config.yaml
num_classes: 9
norm: "layernorm"
head_dim: 32
layers: 14
Rows from block 4, named by matrix and row number. Rows with one number belong to one neuron. Each number is 128 + 24 x the weight over its row's rms, rounded and kept within 0 to 255. All counts start at 0. After the name is the row's rms in percent of the matrix's.
# fc1: MLP up (model.blocks.4.mlp.fc1.weight, 1024x512), inputs 256-383
# fc2: MLP down (model.blocks.4.mlp.fc2.weight, 512x1024, transposed), outputs 256-383
fc1.399 108 [144 168 127 126 131 169  81 118 130 111 110 136 113 119 114 113 172 112 135 107 119 127 111 121 153 167 118 125 141 126 121 117 125 103 130  60 154 125 132 157 121  88 147  89 128 129 151 126 138 147 137 133 133 131 117 143 156 104  89 138 153 117 112 134 136 143 140 133 133 116 114 134 117 150  91 148 132 150 141 127  91  94 126 104 129  75 138 131 155 135 121 114 174  98 169 128 105  99 112  89 111 153 146  84 130 125 188 194  99 158 141 106 133 115 132 130 151 111 140 104 135 132 112 103 108 130 139  72]
fc1.400 105 [113 115  97 133  96 170 107 140  92 144 131  93 125 128 112 156  96 148 121 172 116 139  97 146 111 128 106 150 104 127 146 170 151 112 124 117  76 108 120 132 122 127 110  90 143 105  92 135 127 138 165 101 135 139 168 137  83 133 124 142  98 145 168 101 102 108 140 164 122 156 133 144 107 147 126 116 146 143 156 118 133 127 132 158  82 132  71 116 151 138 106  65 132 151 178 147 141 107 156 114 150 122 125 103 124 101 138 170 161 140 108 150 142 110 117 162 128  90 145 129 136 103 133 152 158 107 135 155]
fc1.401 070 [100 162 129 117  74 102  80  97 110 132 133 120 109 104 179 105 120 141 124  97 129  99 129 115  92 109 181 112 133 141 113  88 119  88 117 131 101 120 153 119  87 142  96 127 127 101 130  98 125 101  97 131 168 129  98 172 155 150 154 213 106 130 164  97 173 144 120 157 122  85 115 154 106 102 168 124 114 109 121 113 175 138 119 126 102 101 121  85 129 126 144 117 122 159 162 151  97 128 130 137 148 177 131 158 144 134 136 116 151 152  92  97 155 105 134 126 133 148 116 146 144 124 182 152 145 138 109  91]
fc1.402 130 [117 163 139 104 119 150 162 121 141 108 155  93 146 131  94 149 122 155 170 122 142 140 112  89  99 140 113 132 131 168 127 140 154 109 108 118 123  90 154 158 123 151 172 121 173 121 167 121 147 142 140 148  79 112 121 129  83 103 117 131 125  76 151 160 133 110 126  99 145 149 121 118 113 118 117 143 131  76 134 145 151 115 107  69 104 105 131 140 134 145 103 160 155 125 150 157 118 114  94 101 201 116 148 121  91 134 122  92 123 118 127 129 101 126 142  56 168 167 137 137 132 132 146 166 154 178 158 124]
fc1.403 091 [111 129 134 117 194 156 128 101 161 130 143 157 131 161 125 110 130 149 126  94 106 159 116 121 133 151 160 114 140 128 105 108 162  96 140 137 176 163 140 134  90 143 159 125 108 110 117 128 120 114 161 131  88 121 134 119  96 120 140 136 136 160 138 125 117 133  97 139 125 132 105 161  95 115 130 169 160 122 139 133 160 134 119 128 106 135 135 143 158 121 122 121 131 147 110 124 124 121 157 115 127 154 148 105 149 124 105 138 118 132 157  99 166  94 155 164 130 146 127 119 132 134 129 176 112 173 148 105]
fc1.404 101 [108 166 138 140 116 119 139 102 133 205  88 159 116 112 114 150 116 102 131 138 131 154  93 142 150 109 115 192 109 140 162 168 169 133 146 127 102 129 161 100 115 132 152  66 118 161 107 127 144 125 106  87 146 107 144 119  72 136 144 114 106  98 102 140  93 144 125 119 178 119 135 147 122 153 144 131 156 110 153 123 119 124 147 117 126 151 103 114 158  68 131 102 132 102 112  98 145 126 136 125 151 134 141 152  89  90 171 135 127 123 141 139 138 115  73  89 138 129 137 117  85 150 103 149 121 157 129 151]
fc1.405 102 [113 128 151 103 157 107 115 106 123 142 124 126 116 143 119 132 109 123 185 108  94 130 157  95 107 135 145 144 138  91 136 134 132 106  94 141 148  96 109 158 111 145 113 186 116 121 163  60  83 147 153 152 114  96 146 145 129 119 109 134 155 145 131 136 120 139 135 172 100 147 124 130 112 132 142 121 136 120 135 156 180 109 116 129  95 126  92 129 143 127 129 145  84  88 124 116 136 131  94 107 115 115 121 129 156 146  91 140 146 179 146 135 159 156 150  57 148 124 158 101 123 153 177 110  73 107 138 110]
fc1.406 095 [151 134 159 133  94 109  81 120 204  86  88 136 124 154 129 123 121 112 132 148 151 123 119 150 134 108 115 133 190 122 142 155 118 119 140 102 117 151  78  92 179 125  82 127  97 132 153 119 106 120 133 140 154 128 111 138 121 124 107 125 119 116 122 116 100 123  88  76 105  89 104 127 155 124 123 156  90  97 158 145 104 115 123 109 149  85  62  97 147 104  70  99 122 150 157 100 131 140 119 130 146 167 144 122 103 137 113 147 196 127  95 147 131 125 131 161 118 144 123 139 124 103 179 140 137  94 151 159]
fc1.407 107 [ 95 116 109 134 125 154  77 117 118 140  99 146 122 128 130 145  89 155 138 154 149 126  94 157 109 196 116 129 143 134  91 124 105  82  80 142 114 104 159 128 159 116 125 145 112  96 121 148 132 148 143 128  81 154 124 161 128  92 102 120 142 137 119 100 128 117 138 156 109 100 135 128 107 123 144  88 142 166  87 114 123 116 141 160 161 111 117 165 142 141 130 142 135 108 150 143 125 139 145 126 171 151  89 135 119 115 144 161 137  94 114 139 144 155 136 143  78  81 112 154 147 112 126 141 124  93 128 123]
fc1.408 093 [109 126 108 142 123  82 113 147  98 143  96 122 167 149 151 118 107 103 102 120 129 140 106 119  99 114 148 137 144 183  98 168 126  57 105 174 105 138 136 150 104 131 125 100 142 108 140 130 143 109 125 135  96  79 135 111 132 192 155 130 139 107 133 139 129 120 165 131 160  71 136 151  95 122 109 121 137 111 114 132  91 154 106 107 139 127 116 168 132 126 101 160 131 154 103 137 156 101 104 131 138  94 159 120 147 124  58 139 104 116 152 110 135 144 155 141 119  94  94 141 119 156 125 153 116 111 131 165]
fc1.409 096 [117 145 125 141 119 108 119 137 178  95 129  84 151 139 122  87 160 136 113 112 139 165  95 146 129 113 148 148 152 139 149 133 158 110 156 168 141 133 151 137 190 141 125 100 118 108 117 110 159 157  69 119 131 138 159 141  98 167 100 152 166 105 115 123 107 119 121  92 139 149 123 158  91 124  85 103 134 128 112 108  88 115 111 101 121 133  90 134 131 129 135 157 105  83 130 154 151 112 125 114 135 111 125 157 154 129 118 150 157 165 138 127 149 127 145 126 175 141 122 133 119 121 171 144  68 139 176 143]
fc1.410 082 [107 190 142 153 161 104 125 126 143  86 136 127 113  99 123  79 101 123 169 157 131 137 142 142  95 157 104 127 100 154  62 147 157 129 122 126 144 122 147 117  90  76 141 122 137 131 152 136 152 131 106 110 122  81 143 100 117 118 140 120 121 118 123 176 115 134 150 110 130 127 115 172 129  82 123 158 150  97 106 132 110 146 139 137 123  92 153 139 115 111 175  88 154 100 142 124 146 127 138 160 146 168 176 142 163 108 133 108 101 116 168 146 126 116 153 123 113 122 101 115 168 142 138 112 123 144 104 126]
fc1.411 102 [102 145 117 114 151  90 118 141 131 108 155 127 141 138 103  99 161 105 144 143 118 138 154 115 118  85 106 146 143 145 139 107 130 164 142 125 117 117 154 151 123 133 126 151 132 129  90 111 108 119 137 149 113 108 107 133 123 129 127 139 118 142  89 119 146 159 123 125 110 104 109 144 162 128 173 116 184 126 134 136 136 153 110 138 155 130 138  94 156 119 114 157  80 154  92  99 190 105 137 109 111  85 149 146 103 104 146 177 121 138 109 105 150 145 124  92  99 115 111 150 107 115  83  75 124 157 163 151]
fc1.412 101 [104  95 140 143  94 133 116 103 138  77 117  83 117 136 145 177 106 158 148 118 107 155 120 110  93 138 124 124 119 116 117  85 138 115 128 115 164 138 151 116 166 122 126 129 159 107 105 128 163 127 155  97 140 140 161 104 140 146 131 131 123 136 114 135 131 122 137  70 110 140 174 131 144 109 113 132 140 126 145 144 121 116 102 123 142 106 177 140 135  94 132 108 131 112 133 143 101 126 188 127 142 137 119 123 152  95 138 128 151 133 140 141 166 105 142 128  90  75 100  75 134 173  97 100 136 134 141 126]
fc1.413 102 [123 134 164 146 139 134 117 165  92 139 131  96 150  59 130 147 105 126 120 104 102  77 150 148 139 114 123 141 106 148 134 161 116 110 137 152  94 134 156 115 155 141 163 162 124  85 110 154 130 166 136  64 136 108 164 112  99 108 170  92 109 140 115 111 126  91 126  96 114 174 108 101 122 148 118  89 190 154 108 120 142 163 167 120 156 141 113 105 136 146 162 127 124 134 112 154  89 145 177 157 122  91 166 119  95 119 121 113 145 115  93 117 163 122 121 133 127 102 147 119 120 162 100 141 122 113 156 162]
fc1.414 124 [120 139 142 103  55 147 115 110 118 137 122 121 111 123 122 152  71 105 132 108  79 117 125 100  75 106  86 174 137 138 124  88 109 119 156 118 132 132 140 150 163 129 129 129 141 111 118 114 162 127 146 116  96 129  69 124 107 148 146 121 156 160 130 129  82 111 168 128 131 122 125 143 132 101 119 138 129 170  90 143 136 121  98 163 115 134 138 107 150 124 120 146 148 144 106 125 110 113 128 130 165 125 127  98 132  84 126 119 136  91 150 153 135 170 146 123  91 109  99 168 101  61 160 143 146 153 150 193]
fc1.415 127 [ 78 117 138  85 138 136 120 106  92 129 167 128  92 106 118 145 114 147 117 186  97  69 155 162 146  95 136 118  93 138 166 102 170 133 137 118 137 154 153 171 106 124 159 111 122  93 120 119 150 119 119 119 135 122 160 124 112 132 171 143  93 111 101 112 114  95 108 158 125 117 155 142 100 144 119 105 123 109 123 154 109 140  88 126 124 178 113 106  98 144 134 141 100 147 144 143 189  93 181 156 144 138 129 135 163  77 112 152 116 114 124 125 126 106 127  98 157 141 124  96 117 168  86 152 122 121 160 135]
fc1.416 090 [142  88 131 151 141 157 114 139 156 175 140 147 103 116 103 154 119 124 114 141  98 117 135 136 174 149 133 148 103 129 155 130 156 118  99 116 155 114 109 128 136  94  84 128 137 106 134 119 151 149 150 100  88 145 131 131 133 116  99 183 150  80 128 135 179 102 123 129 130  88 159 100 136 118 142 129 122 155 129 131 133 167 126 122 106 147  67 124 132 126 130 112 144 133 131 141  96 138 108 145  91 165 127  78 128 132 126 127 125 130 119 158 182 127 166 145 116 103  81 110 170 139 187 118 116 156 165 154]
fc1.417 091 [115 155 130 136 152 140 122 170  69  83 136 122 150 143 159 158 112 173 117 146 105 118  88  97 105 123 121 153 129 134 114 119 147 164  88 136 134 106 111 138 162 181 149 123 159  96 112 131 131 130  86  90 119 149 135 133  87 140 140 144 134 146 151 132 151 123 148 160 162 151 105 133 153 179 143  96 104 170 119 112 110 128  91 141 117 149 138 126 137 103 106 134 151 104 120 152 107 123 148 141 138 140 119  73 153 150 163 122 130 144 144 136 104 153 140  96 108 113 190 121 140 126 171 117 131  81 123 151]
fc1.418 113 [170 135 120 129  88 101 146 113 135 101 101 146 105 150 129 145 112 146 106  76 140 112 152 143  93 128 137 142 158 150 164  80 133 123 103  86 102 109 125  91 141 121 115 113 142  91 103 145 115 143 168 112 105 176 130 165 128 130 109 109 182 133  96 117 119 128 159 107 101 103 101 143 108 182 156 163 104 159 173 129 104 123 160 136 132  94 159 143 104 150 148 118  77 134 147 129 154 162  70 108 128 112 119 132 119  71 137 148  92 173 121  98 149 154 129 114 125 104 106 137 112 136 164 162 166 140  85 125]
fc1.419 091 [ 77 128 129 115 122 141 183 118 118 131 117 122 108 142 116 107 141  75 160 130 142  76  74 168 112 148 128 180 125 126 134 113 135  92  96 171 134 114 122 140  86 148 137  98 182 154 125 144 120 143 120  87 166 124 120 140 141 122 117 105 116  94 143  90 151 161  95 130 177 123 146 127 137 175 100 129  97 148 104 125 101 125 155 140 110 162 165 150 129 182 107 150 157  85 115 158 160 151 118 152 110 152 160  86 137 159 120 141 158  93 106 103 111 167 109 139 124 139 141 155  96 118 139 125 115 169 175 147]
fc1.420 083 [146 148 101  99 170 154 140 130 118  88  94 161 120 114  90 128 108 124 151 149 139 120 115 177 148 125  97 122 185 130 114 152 117 145 132 163  99 147 116 163 115 100  57 152 117 177 122 153 146 127 120 173  80 123 125 138 130 137 145 137 106 160 121 117 135 116 117 150 135 124 118  84 124 176 112 157 136 150 147 146 109 125 133 119 155  99 111 113 124 109 156 150 100 151 126 100 134 166 141 124 197 127 120 121 189 166 136 128 120 114 131 156 104 147 151 143 103 124 132 133 159 161  94 128 121 168 128 123]
fc1.421 104 [166 114 160 113 103 157 124 117 149 131  98 164 105 153 159 141 152 138 143 157 101 161 113 123 157 116 131 146 156 128 170 139 107 119  99 145 124 134 111 139 125 151 171 129 125  95 100 173 144 125 154  90  96 137 117 107 149 163 157 148 126 138 180 132 120  75 130  54 128 145 164 101 112  99 172 130 122 148  92 148 127  98 162 167 139 113 116 122 164 134 140 132  97 115 127 133 146 153 133 134 139 108 129 113 146 125 119  98 134 110  94  94 109 128  88 133 122 157  77 173  97 158 147 130 178 153 150 123]
fc1.422 096 [114 171 101 129 117  92 127 153 123 112 137 126 106 118 138 141 106 102 139  88 149 138  93 120 128 129 122 133 188 126  68 114 125  97 100 106 137 129  64 119 136  99 148 129 111 134 135 145 124 114  99 160 133 154  89 119 121 134 128 167 112 137 112 119  66 127 123 175 141 127  97 125 134 122 144 125 105 121 111 136 128 137  94 120 178 131 174 138 151 106 164 165 105 137 104 108 128 134 117 128 127 118 158 123 147 153 106 159 130 133 118 118 154 117 145 167 134  88 142 150 141 136 129 134 175 146 114 116]
fc1.423 081 [ 83 133  94 117  93 146 132 100 171 111 111 147 112 114 171 162 159 135 122 126 114 111 113 139 163 122 139 142 129 144 138 109 123 126 126 142 131 143 135 137  98 112 135  75 111 141  96 129 190 145  97  64 108 134 117 113  95 125  79 119 153 144 107 154 164 106 105 148 128 150 130 163 137 109 145 134 108 121  98  85 152 114 120 146 128 155 148 122 175 135 121 126 133 103 153 127  56 116 139  73 107 109 122 153 125 118 145 135 111 164 161  95 132 150 122 151 107 130  97 120 100 126 162 108 127 150 148 149]
fc1.424 067 [150  74 140 132 123 133 107 117  82 140 105  89  95 131 157 104 138 154 175 136 147 144 111 129 139 113 116  80 135 140 110 123  88 145 119 104 128  73 133 158 100 129  98 164  76 141 134 142 146 132 162 188 128 107 115 129 160 144 173 101 146 103 148 128 146  90 138 117 112  73 107  96 111 134 129 138 127 124 147 154 161 116 128 140 141 154  80 136 121 126  89 156 142 110 142  90 137 158 132 114 106 151 177 129 151 134 118 156 104 129 113 158 138 202 116 124 140  95 106 122 138 138 144 140  69 113 119 141]
fc1.425 094 [ 94 146 115 125 128 136 187 118  94 143 145 123 123 136 125 145 146 115 142  85 117 105 143 134 154 121 124 162 139 114 179 128 133 141 102 193 126 152 131 137 134 135 162 105 106 129 124 143 138 119 151 161 105 119 139 143 101  89 165 157 104 116  97 118  98 123 110 156 145  87 113  92 146 128 165 145 125 123 108 102 139 116 138 106 140 109 143  77 129 190 162 140 167 139 143 114 124 153 100 130 121 142 106 131 140 128  95 122 209 121 138 122 104  83 169 138 171 119 112 103 137 139 155 150 149 114 164 147]
fc2.399 113 [118 112 143 150 156 111 154 172 132 138 138 103 146 135 149 130 101 172 147 123 156 169 114 128  85 132 110 123 117 138 148 105 100 103 116 189  88 147 111 112 136 118 102 125 128 119 124 111 149 123 147  96 152 134 138 150 154 144 131 152 135 102 152 108 117 132  98 150 115 166 146 130  70 162 140 148 132 111 139 167  84 144 120 122  98 148 144 134 124 152 125 144 138 177 154 135 120 126 120 152 100 143 119 143 117 139 106 108 113  92 147 122 138  56 112 156 107 104 131 134 139 140 160 108 137 118 139 145]
fc2.400 098 [128 145 152 139 166  65 153 113 185 133 142 121 118 115 177 137 138 103 132  87 124 139 162 137 125 142 118  87 177 104  97 114 130 135 116 118 111 143 149  82 137 113 112 115 156 112 163 142 130  96 123 155 143 103  93  98 121 134 126 105 132  78 130 147 166  78 117 103 143 112  98 104 154 125 152 146 135 109 113 140 130 178 135  80 161 110 148 115  72 145 120 169 100 145  80  98 136 132 124 135 118 100 126 155 118 113 136 129 100 103 145 115 107 121 105 161 141 115 130 108  98 147 150 136  79 150  81 134]
fc2.401 070 [150 122 137 134 155 153 144 128  88 101 115 160 149 146 101 154 115 122 119 151 151 126 141 168 116 114  84 157 142 150 111 115 117 119  88 158 114 104  79 128 131 142 104 130 121 154 157 138 126 143 172 119  95 101 124 116  74 136 126 179 168 123  97 151  71 127 117 118 147 148 110 102 117 142 107 131 128 101  97  93 110 126 123 129 130 115 146 112 147 170 146 141 112 156 166 128 111 157 109  77 133 109 125 112 155  70 128 120  92 143 105 167 121 163 141 108 154 117 114 123  97 144 102 123 126  68 158 156]
fc2.402 133 [139 117  97 116 154 154  68 125 159 163  96 110 124  94 121 127 142 107 134 128 103 105 137 122 107  94 127  41  97 108 131  84  98 113 151 147 148 147 113 125 130 136  93 122 124 105 108 136 151 138 119 117 110 121 126 152 143 134 127 140 163 105 104 129 156 196  62  91 136 154 124 120 113 152 129 156 110 108 110 121 138 100 149 145 115 122 113 130 134 154 143 117 118 109 139 105 142 119 119 149 147 123 152 106 172  87 147 159  99 118  97 119 118 108 122 167  90 107 115 132 155 126 119 117 129 128 156 130]
fc2.403 098 [134 102 128 162 122 117 110 154 136 121 163 102 140 139 122 119 165 129 122 108 116 179 154 152  94 128  96 121 127 139 113  97 147 108 128 157 115 109 133 105 141 175  98 147 125 188 154  98 134 145 115 161 112 137  98 147 150 103 151 130 126 130 164 179 109 139 138 115 119 101 117 157 119 136 142 135 179 137  74 116 121 137 125 161 142 145 116 156 174 109 129 153  91 126 107 130 145 126 114  98 142 172  76 159 130 155 157 132 165 158 153 129 119 190 125 147 149 148 128 128  98 138 132 126 135  97 162 109]
fc2.404 095 [140 123 150  90  92 141  91 122 123 120 119  96 157 135 119 112 114 146 158 140 113 115 165 146 116 166 104  95 126 156 120  47 103 133 135  91 120  91 133 139 146  92 140 143 139  94 140  97 142  98 149 151 134 103 157  93 121 128 114 132 119 161 115 106 134 130 145 126 112 118 141  87 130 179  97 111 122 106 120 172 148 127 106 193 149 118 111 119 141 156 111 103 118 144 123 112 120  95 127 137 135 135 135 130 165 125 115 155 134 154 123 109 170 146 129 150  98 150 113 178 152  82 130 111 141 100 132 117]
fc2.405 104 [175 117 130 119  96 101 178 109 151 110  45 119 103 112  95 129 116 111 106 173 157 119 149 180 133 145 131 112 105 136 162  86 171 150  98 147 123 142 128 105 118  84  99 138  77 135  97 147 101 144 147 113 113 112 174 130 127 127 160 107 127 103 123 121 137 121  64 166  99 128 142 162 145  55 112 118 139 151 129 141 114 112  94 115 106 131 179 155 113 117 156 105 139 124 142 127  86 129 128 141 147 131  62 129  79 172 146 123 111 122 108 156 116  71 125 145 135  96 137 107 134 142 150 134 127 142 120 128]
fc2.406 091 [146 126  49 146 119 139 128 144  95 154 128 140 123 147 122 135 119 133 104 165 139 170 135 156 112 164 124 123 110 126 133 123 100 128  89 100 129 130 130 141  93 106 160 112 148 122  98 119 132 120 117 125 167 129 120 163 121 129 108 133 117 163 109 139 106 143 157 121 123 161 149  92 115 137 147 147 121 151 136 127 153 164 117 127 157 121 136 146 109 159 181 105  85  82  98 145 145 130 148 141 119 134 118 109 168 145 159  52  72 118 130 115 130  99 119 114 133 126 155 137 158 157 123 140 121 126 161 152]
fc2.407 104 [158 148 146 153 171  90 156 111 138 115 108 124 184 149 137 120  95 120 126  94 111 130 143 108 139 140 151 147  97 147 153  80 129 182 110  94 125 127  97 136 132 107 154 153 113 132 133 179 132 158  87 105 170  84  93  95 118 190  99 133 120 150 166 119 148  99 144 135 141 169 154 184 145 130 142 135 120 100 165 156 126 140 149 133 113 114 115 149 146 141  95 139 118 136 115 150 128 129 125 128 182 162  79 114 115 122 127 128 158 121 135 145  87 149 170 160 133 143 167 155 131 145 141 118 158 103 133 115]
fc2.408 092 [188 125 149 120 178 166 108 128 148 100 135 198 143 137 110 122  91 102 121 159 141 122 147 117 146 138 121 129 110  97 192  86  97 108 127 106 144 149 111 144 157 141 112 134  93 124 120 152 147 170 120 127 134 148 122 130 112 100 141 199 106 179 140 121 114 143 126 120 112 184 111  55 127 105 112 118 107 122 129 158 148 143 138  97 128 148 115 129 110 163 155 105 121 140 104 131 128 118  88 137 120 179 100  99 157 119 154 147  88 153 153 164 113 177 110 162  96 133 157 116 119  73 125 125 174 167 117 123]
fc2.409 096 [168 109  97 110 105 159 145 101  90 129 108 139  96 109 135 108 134 128  82 116 148 109 149  82  90 181 133 125 129 114 144  99 164  86 166 105 130 116 167 104 134 134 155 127 135 174 144 129 126 122 161 155 130 133 125 111 162  84 172 151 120 116 109 119 127 147  80 138 118 143 123  63 166 113 117 113 131 126 139 153 175 125 151 151 105 139 136 129 103 176 118 145 166 150 117 174  95 107 127 118 109 152 139 111 148 112 127 135 139 111 118 109 173 142 114 118 125 138 129 113 131 143 131 103 135 137 143  93]
fc2.410 084 [125 106 139 120 150 117 128 155  65 142 117 137  65 172 133  95 113  87 117 148 154 130  78 122  68 127 103 128 156 125 115 114 135 163 134 117 108 141 108 156 150 150 165 123 124 101 137 116 121 144 113 176  99 149 125 129 112 114 111 174 112 148 133  97 163 118 139  98 151  88 139 139 139 106 185 106  90  84 119 112 101 143 130  89  96 190 128 136 173 150 145 131  88 140 109 155 136 152 142  82 154 130 126 162 142 126 124 121 103  90 109 117 126  93  69 163  86  93 165 148 103 100 117 158 161 135 146 126]
fc2.411 097 [163 107 139 110 111 132 149 138 134 131 149 144 122  86 106 139 171 140 156 132  75 128  65 142 163 135 133 152  91 159  85 136 127 117 125 113 123 118 103 108 138 127 127 143 123 128 187 133 152 108 133 111 145 175 105  82 125  94 128 106  77 133 102 142  90 157 142 123 109 157 149  68 144 158 107 113 120 105 127 127 102  75 134 141 135 132 146 121 149 129 150 134 169  90 125  90 104 106 133 143 129 101  80 174 128 139 132  98 134 123 130 103 144  77 139 119 134 118 136 120 146 159 138 146 102 145 125 114]
fc2.412 096 [153 163 138 131 120 176 104 122 159 159 144 173 112 115 153 132 140 109 102 130 140 126 146 167 152 122 124 145 149 155 121 166 142 120 146 107 101 120  87 157 127 121 157 114 114 114 119 105  97 136 116 113 158 141 116 126 150 137 113 150 137 110 132  99 120 113 127 150  94  90 119 137 141 176 170 181 154 125  95 103 162 140  75 123 124 124 134 109 108 134 120 129 117 144 113 113 139 132  96 134 122 135 171 139 113 134 112 120 136 155 128 124 109 146  98 165 113 157 128 176 169 158 120 125 152  69 136 109]
fc2.413 103 [174 113  89 102 118 142 105 116 167 133  91 136 125 113 125 153 163 121 116 184 135 154 117 142 163 167 146 123 102 123 129 149 124 114 121 112 141 122 155 139 138 150  79 142 137 149 117 126 125 142 122 154 129 133 135 167 167 125 148 162 163 112 116 129 137 155 111 108 136 121 145 148 122 135 152 130 111 114  77 136 119 134  81 122  95  87 153 147 121 109 162  62 138 164 135 136 135  94 143 140 135 148 125  91 152 163  93 140 119 177 177 109 113 102 125  97 126 104 129 121 130 107 156 129 124 121 114 116]
fc2.414 128 [135 152 131 150 136  92 105 145 125 157 171 166 140  74 121 127 122 110 153 130 111 134 152 112 136 196 132  68 123 155 111 113 149 158 126 130 143 155  99 110  98 157 109 157 112 183 155 134 123 146 123 142 140 142 136  70 122 141 158 150 104 119 123 135 144 172  92 147 152 162 130 141 153 171 142 143  97  71 165 132 128  68 122 121 132 123  96  98 165 138 117 118 152 101 155 104 145 100 145 126  97 108 127 171  95 129 146 153 133 145 143 129 138  92 104 102 135 104 161 119  97 161 141 109 127 158 136  98]
fc2.415 126 [152 116 122 184  99 132 100 136 152 108 116 118 180  96 127 126  87 131 132  88 171 127 167  88 116 125 126 139 146 128 123 108  97 114 162 118  81 141 116 117 169 133 125 136 139 129 148 172 104 126 103 145 125 124 131 156 132 116  89 131 103 126 149 131 123 149 111  70 161  91  98 112 117 137 138 106  90 178 109  99 145 153 134 128 125 113 121  91 125 119 163 116 153 128 118 101 110 150  99 150 110 177 177 144 135 159 131 120  98 126 105 159 126 106 134 135  71  98 114 162 145  94 134 113 145  74 113 185]
fc2.416 092 [124  85 141 143 108 101 114 144 105 158 120 154  84 114  95 127 151 139 151  83 127 128 117 126  92  95 143 132 142  90 136 131 131 119 101 155 140 132 115  94 139 119 162 121 117 151 127 106 130 114 103 197  93 109 140 156 134  67 201 147  56 154 133 134 106 146 117 148 135  94 110 154 120 113  69 124 141 128 131 186 119 179 120 120 130 154 150 108 101 140 135 133 159 120 104 152 140 150 124 132  85  93 144 106 155  95 125 124 124 144 125 187 127 148 106 160 146 144 126 138 151 104 108 150  89 113  99 109]
fc2.417 093 [121 117 107 150 150 101 111 118 186 108 117 155 125  98 132 112 119  87 118 107 150  92 129 178 160 119 165 167 113 116 115 112  93  96 145 172 157 144 137 107 147  86 131 133 134 162 113 100 145  89 130 148 143 126  84  93 169  91 144  81 124 100  98 125  82  99 166 115 132 136 132 127 117  82 126 100 174 106 128  79 144 161 151 148 151 106 117 112 129 112 165 140  76 145 131 114 128 156 117 125 138 140 146 178 133  92 100 150 111  93 125 128 140 111  86 113 137 115  91 112  84 135 120 179 140 120 145 121]
fc2.418 106 [140 116  98 113 141 115  74 119 154 115 137  86 126 159 144 153 141  96 123 108 118 146 139 192 180 169 127 137 128 152 113 162 115 166 157 156 150 170 100 121  70  91 168 130  82 159 145 156 116 115  66 124 138 105 139 109 162 144 157 131 106 105 143 156 132 101  90 146 184 140 129 109 150  91 118 107 114 123 114 109 125 128 126 132 159 113  93 104 167 140 118 100 146 139 177 150 109 108 185 143 159 124  67 121 112 144 121 104 197 128  54 133 147 113 139 150 105 160 144 104 120 101 135 136  92 117 116 139]
fc2.419 096 [161  89 114 159 123  91 126 166 109  92 116 142 139  66 123 142  95 172  91 167 128 115 118 142 124 136 113 120 160 109 124 108 110 120 170 115  96 116 119 127 153 124 119 148 142 138 118  96 121  78 157 146 135 112 144 124 101 164 135 129 110 188 121 133 124 131 169 133 104 114 122 153 109 134  82 113 115 140 141 145 142 134  96 145 143  90 139 136 195 124  98 127 144 113 125 137 134 112 124 133 167 134 136 124 136  81 120 126 159 136 138 119  70 141 100 127 151 139 100  83  95 100 132 130 144 130 113 150]
fc2.420 085 [ 90 126 147 136 147  84 113 138 145 156 127 140 111 139 123  94 148 104 136  86 133 153 116 129  94 126 107 138 131 153 109 112 145 117  97 163 149 113 133 147 141 135 130 127 142  66 107 138  95 131 171 134 146 142 132 120 117  93 180 113 158  70 116 134 120 110 148 118  95 133 133 163 110 165 178 139 108  89  91 125 130 150 193 126 112 151 140 165 158 151 129 109 142 148 160 111 105  92 132 132 125 153  70 127 125 149 159 120 170 101 120 147 134 111  89 134 188 120 104 134  90 113 132 148  91 120 128  87]
fc2.421 103 [109 174 119  64 128 134 136  87 109 150 104  75 123 125  80 179 135 120 130 102 112 106 111 130 126 109  75 142 128 181  84 140 119 113 141 105 100 144 146 120  95 147 109 153 140 160 164 130 131 121 123 148 135 136 141 122 121 133  88  89  86 121 124 168 133 154 132 175 110 166 123 107  99 171 103 142 144 105 167 119 147 120 156 101 107 108 145 141 110 133 135  93 135 133  92 109 155 118 122 125 120  98 109 113 146 118 108 135 128 117 133 138 143 189 111 113 114 121 156 128 122  88  99 117 174 119 109 140]
fc2.422 095 [119 138  89 115 117 127 131 134 106 141 155 161 134 108 100 121 143 156 150 143 155 143 134 132 173 145 135 137 118 134 141 134  91 135 101 160 145 108 176 122  94 121  94 147 132 183 109 123 113 143  96 137 130 142 143 122 141 135 143  83 128 118 119 133 133 122  79 116 126 174 123 145  95 124  92 112 127 138 145 140 148 157 135  79  95 138 173 157 163 142 159 152 126 148 105 140 106 125 171 128 110 103 113 158 115  99 125 140  97 109 104 119 121  88 104 128 123 180 150 105 115 117 128 134 103 164 174 126]
fc2.423 083 [134 130 170 144 101 106 127 125  81 152 132  93 163 114 158 125 161 136 110 147 153 129 150 133 104  88 138 123 150 133 140 117 146 160 139 119 152 123  86 128 120 109  92 129 155 125 130 124  57 113 158 173 137 100 114 113 117 133 135 132 134 108 130 155 113 156 103  92 125 103 140 125 121 137 161 114 153 125 193 151 133  97 129 131 145 116 152 159 107 114  89 132 137 168 120 108 139 140 119 153 142 140 150 129 150 158 128 121 154 129  82 121 157 137 161 140  95 122 107 110 167 143 126 192  94 120 119 149]
fc2.424 068 [161 136 133  99 158 140 157 155 131 131  84 116 138 148  84 125 125 103 139 164  70 151 118 132 131 108 112 181 131 128 133 160 144 126 167 127 143 167 160 127 171 150 188 122 142 138 131 129 100 155  97 123  97 132 108 108 154 137 136 139 127 120  77 134 142 123 114 133 126 142 103 154 164 109 113 113 147  90 125 108 145 124 115 112 117 157 109 121 136 122 176  86 142 144 113 143  93 167 139 135 111 133 110 145 150 138 154 120 130 169 121 126 100 114  81  70 152 166 107 100 100 135 156 130 159 126 126 153]
fc2.425 093 [151 143 114 118 162 110 119  73  79 136 119  59 159 111 112 152 136 149 115 177  96 144  94 138 111 122  91 121 119 141  88 126 175  88 151 162 127  75 130 150 133 108  85  87 152 145 136 134  92 150 158  95 115  86 135 133 125 160 147 112 133 133 106 130 168 161 133 138 160  97 139 132  89 134 140 138 117 142 137 151  74 151 129 157 120 115 148 133 104 100 127 105 119 113 117 159 162 153 146 141 148 132 136 134 155 107 121 107  95 128 153 178 150 142 114 154  96 149 133 106 107 148 126 130  86 131 124  93]